config.yaml
dataset: "capsule endoscopy frames (Kvasir-Capsule)"
train_examples: 42238
horizontal_flip: true
norm: "groupnorm"
widths: [96, 96, 192]
Rows from block 7 of a small class-conditioned image diffusion model, named by matrix and row number. Rows with one number belong to one channel. Each number is 128 + 24 x the weight over its row's rms, rounded and kept within 0 to 255. All counts start at 0. Numbers have three digits each. After the name is the row's rms in percent of the matrix's.
After each channel's rows are labels from the 100 images, of 14976 (inputs lightly noised), where the channel reaches its highest value: "responds to" is what is common among them. Only what is clearly more common there than usual is listed. The data: capsule endoscopy frames (Kvasir-Capsule).
# convs0: first 3x3 conv (model.mid.0.convs.0.weight, 192x192x3x3, each kernel summed), inputs 0-191
# convs1: second 3x3 conv (model.mid.0.convs.1.weight, 192x192x3x3, transposed, each kernel summed), outputs 0-191

convs0.75 110:091118145129124166135121110133100127144133135098079102122137121100150126089113100119136134181121140127100127089117157096166063134117148129155145133135128135144125168117156106134166105115098143123119125120128173138139122083140120135119119094121173147112090135161103123127140138145150086102119168134109122115173147095155134111135107138137129100149134138142101114136160081151132093157149077162123148184086111129167153103143130137140142154161124125135105153143125090112156139145128098093087163104102080168125119136130129133085147117140110159148103100115108191139116162142150162086
convs1.75 095:158146114134112136082118130134181151129119163141151144127135108124114104150117173133101132123163152115143132141113163132098126141122126103089141109169188132128106136128125106099100122149127128142148153115084113134128116137111161138136152151135094100105100103101100202133142162119160100159119096143139178120106166100151126147120154111112111148108151149122138149121108128054118137106147136133117124122157095090149093155112112102108163097115142113166104145121140149164124142133111162136117110168124109159091140112121115087172191140132158159164145126118090150119131104152125134191
responds to: finding: pylorus

convs0.32 106:184138100185142102172104099143117107156117182124145090078154153097171158126104126143123100132129073106167137124119112144125114125151152123146137117141063140174134150118110165101124122157110104115138070115147120092100111120114149118158102113093085098141137128184144122164171141139111130128146146111121125102090115139122131111144143098136119129119093189129147150125134108107089148108137171118108160110133098121122138159086146125141107131150168159156138168123122125119133135156164137129101120110131147156155143146132090151121155117112080129131136142120116105134121088105143124110
convs1.32 110:125099137153123105100130131123102127128122112139120133099118167097069130136155118104131116117138152125131113171133082144148132118129127143105137134143133150135172153122145125111122145091117112108130109126108154096112139154206125078140146079125093089129110113081114100178124172128137139113118121121139134106184134099173111101106117122131116066158099132162089116171141138110139109099123154186102133120068155115121164104140125118152138157135103153085151139148115121112137121145158110123127157137139147117140088120114099103126142091187156129150158147144106074125116151132121119160
responds to: finding: pylorus

convs0.48 092:126127100077108118068145119103151135173153145136126174089131133158137141114119127091135147153132090105083133124103102052176111125142128128144113126108133119098177164143134132136144111161109173120121115131121190128090162111171159109129124114098123159123146157130114136126139128124115115101127175136099097149191085120098102111141155101140112109129161167106141144135122100131113157097099117124164160162091126137126118140148157102113137083119117096140137143108141134115163124150129137106118106069122124118126125145090129133107126088174130151114121085154125117145118099131143158115
convs1.48 108:124132097199105113143117170163112129126100124117180098133162139120191136132143140089145127122127125117122151124164184134113106145081133146101177131143118159145095138122131110142135134144117108122137107195115079089111120094093131148163126099142130135132109116120165129127114139119108113130131113138114091149165137142175118136117159105144133121139103130128116092101126207153074092158125084130139132144113121112145153107121151110136108123113099120082121145081121129084130106119136159119100158160174131150115123142121118106163082148097137144155141122119148103143154145134149114101
responds to: finding: pylorus

convs0.3 100:139067137129141127116123153117128137122170138144097100086160098119169109154105153130086154139112106098169124134154106138124161125117133197120140166132114115173060131114110152119088111163122153130139092126133159161099142113151120153129122183121141102151095138110130130107094117110178139125121141155100112134131105104184128114128090105145133122150167137128127141105148130136168108098141129148137157091055126125163124133096105112113093135139135151135165128145167114166165114153139129141147177147132142138123140129104133124124105132141148147149151113111098141114120182112172160121
convs1.3 089:117134154130116119106128118116112134165107177134147149158122109177132138144141080106134143140125136147158191147119151126112129115143134102099075164102139145079131136126114137110147139129111117137103168081114144134119100129132073125125117093096124132093151113139133144159171126178115168124155089109092150159131131110105081151107180105083108136156155130124128089116086155124117148080121113120129140170182126138100139063135124143116131142129136141121121126171173108113176118094085121111093096128133146165122130112165122121108153137162127110094133125134130155142148114130138095117
responds to: finding: ileocecal valve

convs0.60 094:095134111102113092109119073092094095110139089131126142132110130107166099111118139149151118139127152112135118104141136107137160125142124096101121126133129072110161114098151149102101099119134147132130099125119151131085144169137155172089121121154162113111155139096113137092117092117144141106151183170090110132099084142155102127097141085094099119126144114147128123117113140147154128164131129133071141131122137095120149133141083131117075116106145143137145185104109160114112139108157119129121191083149135126116126110141147101126136161147155122148154116107132157133150048123150108116
convs1.60 092:146141110129123146136128129106124148117150160139116092133121126153095151086081145119114127103130111128109139224146154123166134139127149141151114121138143152119110122124101087120143154108117121131112127081073153145135127132138115115132106110142149130141116156152100110122102142127117153117148092100127061110087109141175150105138125116116141120173121067165125151159118134163166185093138134184122105124066101134117125104118158119111117134139099151125133109085102109133137113164102125166132121159154155107112122125132138125097103149183134152095148120157145117135113184128101135161
responds to: finding: pylorus

convs0.120 092:118136139131109137073156128139109138114148142096131108193167142132130163145176129140118119129132147121117125132129161083108100112124126100142151121112116102106149134151086163129132145096154102137137138134102095124125091117122146095123169077122119150125142129107127146134121144109135103123114093124147101117133105096121136135094156146121108071170094151134097121121174154118118147148130126142091158127168100106146151122085113103141151134179120130151080063130130169160119133078115149158089104104108057118129112124114123140102097134142095129163119156142142150136062123149108105114
convs1.120 096:153108125180137127108098142155158135127115106125099126091134149129120081134159161136171073086093148137087118178131129157170119109147115145124122121116127112156112145062124076146146108139080104146094160201161114161131131151135115130155125122122125134159117143162143136136120118119117141125128139121119122154110140165115114141122087092140134132129128151135156135161068127132113112144123155166142080107137138133090113147127135144129111119095114080076092122100123120121169136159144120120144101128163136074071138118119116152122131129150131093130140134102146092126081106134157142102
responds to: finding: pylorus

convs0.63 082:130101157150121108115160140153146085134155129133132131092130093158142125154120105151130162109126139115137114137110094130145107109150120108157109124146117126164136133162127107143162118188135130212081115130135164101134162117112112108084141121109087117149115127131140151166072123121136144127123159136149169162102105096098168105157102114134119104093136111122142072134127138109154167135135115165127156159113121168095134106108132133104117084135130132120114112168113108136178111139148172130135134186128106141167121148108104126118137098129166129128164101158113081142134064141141151142
convs1.63 084:110144125151127137154123098110139115149089146141062138131168141151147154104114134088132094110109129141129131094144107094126130118115182138077121148117127147138177138123090127126112104131115127100141140108132084159099133132128133144143122137140159166129110120142098097125076094096141147123092141121119118121128163117188106118104105142130123148098115114097094099080105152152114097118152132116138126094100119118098142156131109135104167191171144115184115129120134140085152101112150146102160094154142144084146140089097138116143149163127139123117157152201155131139126117133096134093
responds to: finding: pylorus

convs0.158 103:111123111138162156088117101145150107119122164133136118094119093157121145141127119150116097126117128092154142119151117138111136146138100094140100125113174098151124125116102106123100127101121142100144089138088121144102154147089161146186110130129119114111127143170141113087104117113132093143143119114193159149128139155175149110117124135131132137137139090156141123107108076156072138088148129128095086113085114093117103126168122128106135187117179147144111110118089107146121127103084114104066113117102112142144122139154133115133144165117099152140083105171135124075128162114133115136
convs1.158 094:086132116136111111148138146101166079119114104140126152128094164151126133128140086103154192111159116143131166134109114161122111094153132164146156125138122173117135117157137142145122108143128156125106144103146130100129141133114078103138131158134151134096139110107103147136177134122115132088133120106132130137147134187156107134154085167118160112145123130127101115147105113153136113180135125116138129140148169112149125155119115124100122103164132163139154129129121156171099120137125123128078063147103157112169149119163125106165146143180126188148120118107178116065123120108157155107
responds to: finding: ileocecal valve

convs0.185 126:151164108120143137115119140092097101140131113143095135095103114145158155149116135129120109147115105134125123146119177146117064147131153108115127169127090130124174140102117136137128133190109202112167093145141138151098068097115140173123137117133153132141119124100134118127138114121126162080086122133137115127098119150134161140121203081094104103146076114089113116127149116142103137138140114136134102126126111105113101115133126148167155154132136129101136113125105153130122140151076118121106115140136060108089116126163168093179120121123147139165112124139106121136146109129143084122
convs1.185 109:144115148126118139100137147143143072146121160122138072120151149096148107139104162131135100113110146124082194159129152104138147130137124104122106131134111160142054112130109098125126136151165131114149131137162114095110131146140114104124140079140111125169123118110124096135121126109134127161141117185119097107111105090159098094145105160110145173123145110141151133099104132117129131128117117148131117063121094117130096124145127105119101090065112109100118122063142105149181103120169103131137120099137140131131122115063103149120106144098145113068107130114135152133123155108115140116
responds to: finding: pylorus

convs0.41 104:141148142091124129145108099095123113147163139137166132141144113102112182159120136140137095163081115142147134128100093106124129107138113112113118154165204111152122086104129153130126073097121184124119107128164119118104107131123120126090134159127132096093131144150157132102127123133115138175143096148099110127131139103130151119172105117146115157113131182102125125121141073118109123110103129138114149121134124131169147174106122101090105103102084122135140127177132070168116152113133146101165084090087149115152117105084171151146130100124112133155106133129139123152150127154118152144
convs1.41 099:054158140132098119116121127128186117103119121137107130114114151102136130094090128072116117132148147131158151124102104133146126080163134132166112149140085121117107128149140142126132138158096099122131095116139107119107169143076145146121120150134115117071139135099174137125108134115127120119123131108119156135138134081099141137139159138134125119130126160117133116155133183126121087132172163085140133138095148096120119091141144124121130167140140146212110127117105140149152101127126142098107134120113082084139100095094096141120142161154133155168142107100138191122128095116094131090
responds to: finding: ileocecal valve

convs0.101 095:130089137131113182071153126126124118140111156136165145098116135123173143100116127153120156138122150156127168082114145130114085139086147169118166099132122147116108108122133162174131154145148148120113155102108123111151149149150099121108113123084134135103172148104124108141102090132113149134127187085122082158127080113113140176127134107110104095147102102132116146071104098135147100084128125077141148134121134144103149129114132156077117104112121132140127137133134164063157135173128100135128155167133139130143100109118105156104114090111113134135158101109135148154114094146129123139
convs1.101 110:121135109109150115141144154089084135112168152114122118117150154134154096112213172144137106117108122114107105142113156138125144113126107124123132172128117117161177143092131124126160172119096131106119181132118211074150170135125173126097146136115121115053114129152141175136113167138134094106134115125139178155118152093125115119127119140121155156154138134095127109186131141121141142137079141132127131154129135159137124108151094135116122128182137164166135138128131098145136101144108118137162092120142135110135108146139135136168143166161131114143125115144122147083136141141117121126
responds to: finding: ileocecal valve

convs0.191 087:140117094148141157061101076147112145148131153101134165133133165153113093068124118158152135127140136152100135129122131082124143159155064122124141133123174131132117117149143083124117126090129192166182172093096132117137157117125121118140144136125092109133128127175116136125147110114115124140141142094111112127118135065105148117111118083133101183155098138102106129117131159170163098126078130122142108131122100107106157111142143134146170120095096150132118110188135105113111121141104113107112156118112152080087120121125147131118117147092114148127141124123128121123089125128111151130
convs1.191 099:110110080104133127161168147095127091091108198154103109130138133081174085123137099116169147112128130149137120134136103117123142189164174077126117132118126133120106178090100078108118151151120081131079119144120149132112133102087106125144122146122078123145121119110166142153119157097138122125124098111155147125138129122113148160135131119102129097139120150109138089147158107149107099126141149122107141163117138118128063118114107162142127123157121110117117145125119140100114160137116157115075134136153062128107151151127139090107132142124124157113135090123128136164114089148155142103
responds to: finding: pylorus

convs0.162 099:147136125144132123103112136103133145119148144101155114126086151106116139136118142129152110145112109129174122113158092106135126113153151113089121074118111173142102096075168145131094117173113123139126151120115136096143107103106135124090161168141136126126134187139103090132112117121117113091134114137093121138191112173106151112132147137171163201129136107113169112122141170167125171149166094156115124114101134135107132144186130135095112124140102131103141157150120112127173127138110158152098114118105140153109172110131144146140145189130112152150155091118122133105120129112125080111
convs1.162 089:098116150121164096178137127124100135150149144120143127108159123081129151098127101067123157121108124075126154138103106122133130181095120087160126147105159107103157156157123084151130100136159130096121131117163097182125153165138118136136079146114169119101119104143105135109142116136126082121083130106105106119105141147143112137159128126088164096128138103128114156095093101119185097117154170115126104133122123140136114115144122123164127139161147137129073135185134119126112153148125096084180123116109114147120130129105139149150114141086117107142116103105134133143170179139135119128
responds to: finding: pylorus

convs0.25 110:133125144160161139096099105123119110126072079079162105160133140122126155104119113131132172111071126139110137112150118154130113118121098116095185096108139140096090127117134145141152129145118139110091104128125114151127123132159128110120109105124132134138114148125093145125192132129145124139179145150145128124134100114101148102119125141127174111129107169179083138151116122142126128110147127149152159125122133080120156193139162099142141130155079133136140123111116139069074125173095102085143127089113083140103127113113093115121166156127102125148144130099139112144108191136130120133
convs1.25 100:140138149123125139151112117113139155102161141177104131150096148166169112124143155124117112136118138120133130184134150122108099099144106161111062130093156162149171169132146127116142149127134111140129126165143117126148087135113134133129119112150118141116114122106119127131091111096104125090122120101105086169152100113094101081098142111174140104105169168099138121188115065120092150097110126121128140135175116100145161154114138132135137173126142100136152119084104084112138120147141119128131152151141120130101120162143126105084103121098147173115107134129146182168107097100121118101
responds to: finding: ileocecal valve