{
  "model": "class-conditioned image diffusion model",
  "dataset": "capsule endoscopy frames (Kvasir-Capsule)",
  "train_examples": 42238,
  "image_size": 64,
  "horizontal_flip": true,
  "conditioning": "class",
  "arch": "unet",
  "objective": "v",
  "cond_dim": 256,
  "targets": ["finding"],
  "num_classes": 11,
  "cond_dropout": 0.2,
  "norm": "groupnorm",
  "hidden_act": "elu",
  "weight_standardization": false,
  "pixel_unshuffle": 2,
  "widths": [96, 96, 192],
  "blocks_per_level": 3,
  "scale_shift_norm": false,
  "attention": true,
  "upsampling": "transposed_conv",
  "init": "kaiming_normal",
  "residual_init": "scaled_by_depth",
  "optimizer": "soap",
  "beta2": 0.99,
  "learning_rate": 0.0014,
  "beta1": 0.95,
  "shampoo_beta": 0.99,
  "eps": 1e-08,
  "precondition_frequency": 10,
  "max_precond_dim": 1536,
  "merge_dims": false,
  "one_sided": false,
  "adamw_lr_other_params": 0.0027,
  "max_grad_norm": 3.0,
  "ema_decay": 0.995,
  "magnitude_pruning": 0.3,
  "max_steps": 13200,
  "batch_size": 128,
  "epochs": 40.0,
  "lr_schedule": "step",
  "warmup_steps": 260,
  "weight_decay": 0.5,
  "adamw_weight_decay_other_params": 0.01
}
Rows from block 9 of a small class-conditioned image diffusion model, named by matrix and row number. Rows with one number belong to one channel. Each number is 50 + 12 x the weight over its row's rms, rounded and kept within 0 to 99. All counts start at 0.
Before each channel's rows are labels from the 100 images, of 14976 (inputs lightly noised), where the channel reaches its highest value: "colour at peak" is the nearest of a few named colours to the mean colour under the peak. Only what is clearly more common there than usual is listed. The data: capsule endoscopy frames (Kvasir-Capsule).
# convs0: first 3x3 conv (model.mid.2.convs.0.weight, 192x192x3x3, each kernel summed), inputs 64-127
# convs1: second 3x3 conv (model.mid.2.convs.1.weight, 192x192x3x3, transposed, each kernel summed), outputs 64-127

colour at peak: black
convs0.83:45 60 46 42 50 25 57 51 50 29 41 47 49 74 51 54 53 67 49 32 62 36 49 65 45 25 59 41 58 47 31 54 44 59 38 71 43 54 54 50 80 50 52 56 61 42 61 20 22 57 42 65 61 37 57 43 74 74 49 60 56 39 41 32
convs1.83:47 71 47 56 45 41 61 48 66 52 34 44 42 24 38 31 55 39 43 41 51 53 42 70 63 64 51 56 75 58 57 66 57 53 57 44 48 37 30 46 20 46 32 55 36 30 57 66 62 48 36 61 55 52 52 58 54 36 40 42 55 60 48 86

colour at peak: pink
convs0.62:64 55 30 69 46 78 22 76 43 63 28 45 56 44 43 29 29 46 23 53 41 43 62 55 57 31 58 55 63 46 57 44 46 63 21 55 60 25 54 48 57 58 46 60 52 53 49 39 28 68 59 63 40 61 45 56 44 68 60 38 56 55 46 40
convs1.62:55 48 61 39 61 52 61 49 61 67 34 50 38 41 37 45 43 66 51 40 67 61 70 58 56 40 39 60 38 53 50 57 57 50 41 48 60 56 34 47 48 44 42 56 28 53 53 69 35 46 41 46 67 48 55 56 54 52 50 84 60 36 55 38

colour at peak: black
convs0.75:68 65 69 41 51 50 47 52 33 38 52 35 30 36 47 58 59 84 58 41 50 44 52 63 43 45 40 40 75 61 44 48 44 66 41 56 43 41 57 55 69 45 48 49 40 56 51 40 41 50 54 42 49 36 40 52 53 62 37 59 67 56 36 44
convs1.75:25 53 48 53 60 51 41 51 54 47 30 67 43 66 45 26 36 31 16 42 51 57 51 53 49 59 49 48 62 67 45 59 40 61 43 60 61 55 65 34 44 39 48 51 43 56 48 53 36 27 33 47 54 51 69 49 70 62 59 36 44 45 37 51

colour at peak: grey
convs0.144:51 56 54 59 58 46 43 35 61 88 57 35 79 34 50 66 42 68 57 47 60 61 35 43 43 52 40 24 58 46 50 66 45 49 51 50 47 38 51 41 56 42 22 55 56 56 56 52 50 53 46 82 85 41 49 64 43 63 47 45 53 43 40 55
convs1.144:35 86 53 30 42 81 59 50 37 10 62 42 41 59 52 44 35 33 32 53 41 45 57 58 57 31 88 47 36 62 51 41 51 59 49 54 50 52 38 60 38 68 57 48 46 43 67 45 61 31 44 43 48 33 49 40 38 33 54 28 51 34 67 41

colour at peak: grey
convs0.31:28 52 65 51 46 50 51 40 46 40 52 56 64 62 52 33 53 43 62 45 64 45 50 39 28 40 66 71 71 55 64 35 35 45 49 49 58 60 56 45 43 55 46 58 58 55 54 59 48 56 60 67 40 50 60 43 74 46 68 61 12 33 44 55
convs1.31:64 43 56 35 30 47 55 35 49 50 36 51 59 63 66 34 42 65 51 78 49 48 76 52 54 53 44 85 46 48 29 31 35 51 36 50 61 21 32 76 44 38 53 52 57 53 56 37 50 53 58 52 37 46 44 49 43 50 38 53 50 47 41 54

colour at peak: black
convs0.42:62 52 57 41 41 51 57 60 44 38 34 46 47 46 48 46 64 61 39 56 40 54 85 42 40 58 47 48 39 59 46 62 45 72 53 47 42 64 67 61 63 44 32 48 50 45 57 59 75 37 39 41 33 61 65 39 48 51 59 47 43 66 31 50
convs1.42:28 56 43 53 58 53 62 59 43 40 46 50 56 66 57 30 41 54 56 51 22 45 52 44 79 34 70 64 75 42 64 41 44 44 52 29 55 45 47 54 50 48 49 53 43 55 49 52 32 62 52 66 58 55 46 50 62 54 24 39 70 52 60 45

colour at peak: pink; orange
convs0.186:53 77 59 50 42 37 50 63 58 74 57 40 56 58 52 63 48 33 61 64 50 65 53 47 37 40 49 62 68 49 55 44 48 44 28 70 60 61 48 54 43 43 65 38 44 36 63 46 50 47 40 52 84 71 37 54 26 58 64 32 62 45 40 49
convs1.186:54 40 42 71 39 66 61 57 43 69 68 48 41 58 51 39 55 60 45 53 51 51 29 46 50 66 51 55 40 36 27 66 43 39 54 49 50 42 48 40 70 56 40 46 81 44 83 62 41 64 75 48 53 44 65 39 61 55 60 70 52 43 56 54

colour at peak: black
convs0.48:50 50 63 76 50 44 68 40 51 37 51 46 43 46 55 45 39 63 55 38 59 62 56 76 43 62 27 53 35 46 83 61 30 44 56 42 58 43 29 47 42 29 50 51 71 49 49 57 69 62 45 38 45 62 76 30 40 40 45 29 56 38 57 48
convs1.48:63 59 67 40 52 52 39 48 42 35 48 61 69 40 46 31 49 50 45 58 50 26 14 51 67 38 59 28 58 47 33 50 60 55 60 55 39 34 34 26 54 49 54 52 54 63 41 44 42 38 45 49 67 21 49 64 37 42 62 63 41 50 41 60

colour at peak: black
convs0.148:41 41 56 55 47 56 66 35 46 26 46 31 38 49 57 64 44 57 58 48 48 61 73 50 35 50 61 58 64 39 62 28 56 43 34 37 64 42 52 33 47 55 53 45 55 16 50 41 44 43 60 79 47 52 52 61 58 44 47 52 40 37 51 27
convs1.148:73 47 46 50 69 42 39 73 43 69 45 34 57 52 69 50 61 12 58 53 40 75 50 42 40 43 56 49 54 49 50 49 54 64 49 50 64 51 60 38 47 44 58 69 41 69 41 42 76 67 39 35 75 56 51 63 56 44 49 32 40 62 49 62

colour at peak: black
convs0.147:55 45 45 61 60 61 56 44 43 52 41 52 63 44 52 59 30 27 41 45 46 58 68 37 42 29 38 52 43 55 46 27 48 63 47 47 73 62 44 48 42 50 47 51 62 57 74 45 71 47 31 53 65 63 46 49 57 62 63 70 48 47 50 42
convs1.147:38 53 53 53 55 53 55 69 36 50 40 50 44 63 55 33 50 52 38 50 35 37 64 42 52 61 62 33 38 42 59 42 39 61 51 79 70 53 28 52 49 57 56 48 49 37 12 58 44 62 52 29 59 72 40 45 49 43 49 38 45 68 42 51

colour at peak: pink; grey
convs0.127:46 77 41 28 63 43 45 52 61 57 69 45 39 59 56 53 38 64 46 51 46 44 46 50 57 46 53 38 58 34 42 49 41 35 41 45 42 29 42 34 59 78 39 65 63 27 59 52 49 60 62 67 55 50 50 65 27 60 42 39 46 47 52 64
convs1.127:54 20 67 64 19 37 44 58 53 58 53 47 47 51 43 73 86 55 77 58 51 63 44 62 22 77 54 54 35 58 45 48 52 58 43 37 44 61 54 36 70 47 59 43 67 65 28 44 61 56 53 55 40 45 50 57 48 43 57 46 38 55 66 48

colour at peak: black
convs0.97:81 51 42 53 62 55 43 55 48 37 37 41 51 57 56 64 66 54 44 72 51 52 66 42 32 42 55 49 43 51 31 55 68 51 41 34 60 55 60 62 54 46 59 26 63 40 60 77 56 48 47 46 60 64 40 47 31 57 26 37 45 56 57 70
convs1.97:27 74 49 69 50 32 46 68 52 51 39 43 37 48 55 54 47 49 47 36 49 58 43 54 52 59 38 40 43 51 31 28 56 56 86 76 28 52 61 45 28 54 63 43 39 38 46 53 44 38 55 61 43 38 47 46 50 36 42 59 49 42 53 49

colour at peak: pink; orange
convs0.140:45 41 59 44 33 56 59 48 57 61 45 51 57 56 34 37 58 45 42 50 54 62 20 40 49 41 48 61 55 54 45 39 50 49 49 34 56 41 27 44 15 68 41 13 49 46 41 43 50 61 42 52 57 50 60 22 46 63 52 41 55 43 65 36
convs1.140:32 57 41 43 68 55 55 43 57 40 48 76 28 43 57 68 49 55 41 92 42 77 51 62 63 46 32 61 29 51 31 46 55 33 53 59 45 64 45 35 73 35 55 60 45 54 59 36 41 46 47 40 62 61 48 55 65 44 51 58 50 67 49 70

colour at peak: black
convs0.189:47 58 49 51 50 37 56 55 44 49 52 56 54 33 62 54 50 61 62 49 50 57 38 59 54 44 39 49 51 60 65 29 48 74 41 29 32 81 52 46 46 56 56 53 57 49 37 63 54 62 13 54 50 38 53 64 19 47 36 44 75 37 46 58
convs1.189:51 51 52 49 61 52 64 51 27 39 46 36 63 58 53 44 47 49 33 39 36 37 61 50 51 44 41 47 32 48 58 62 55 62 48 59 57 53 46 58 37 25 42 48 36 47 37 59 41 47 54 44 42 39 48 58 72 25 77 44 38 62 39 42

colour at peak: orange; pink
convs0.59:52 45 63 41 68 58 44 37 48 43 67 44 51 49 58 49 54 40 47 42 40 37 44 56 41 22 42 51 59 59 39 52 29 50 44 63 55 36 67 49 38 42 26 38 55 39 43 58 40 69 52 30 49 47 53 42 65 52 41 32 40 28 57 45
convs1.59:60 44 53 62 57 30 67 42 39 63 40 55 56 57 62 36 41 53 65 66 45 50 45 26 24 57 48 69 43 29 52 50 56 59 35 65 46 69 48 48 40 35 46 43 68 50 55 68 56 66 62 76 52 56 38 61 56 51 73 51 44 46 64 52

colour at peak: orange
convs0.8:76 58 52 50 54 63 65 52 54 39 44 35 50 65 35 41 48 46 62 56 47 53 63 46 60 53 38 45 58 44 22 53 49 70 42 34 45 27 36 30 47 69 30 32 39 73 54 57 58 60 34 41 69 48 61 36 24 49 59 47 49 54 61 61
convs1.8:46 65 44 62 73 41 43 48 50 56 27 50 64 27 51 74 60 49 22 38 45 71 36 48 45 40 54 61 47 31 55 39 49 45 59 64 40 57 57 59 58 36 43 63 56 48 67 33 40 35 43 66 19 48 50 56 47 60 38 42 64 54 39 67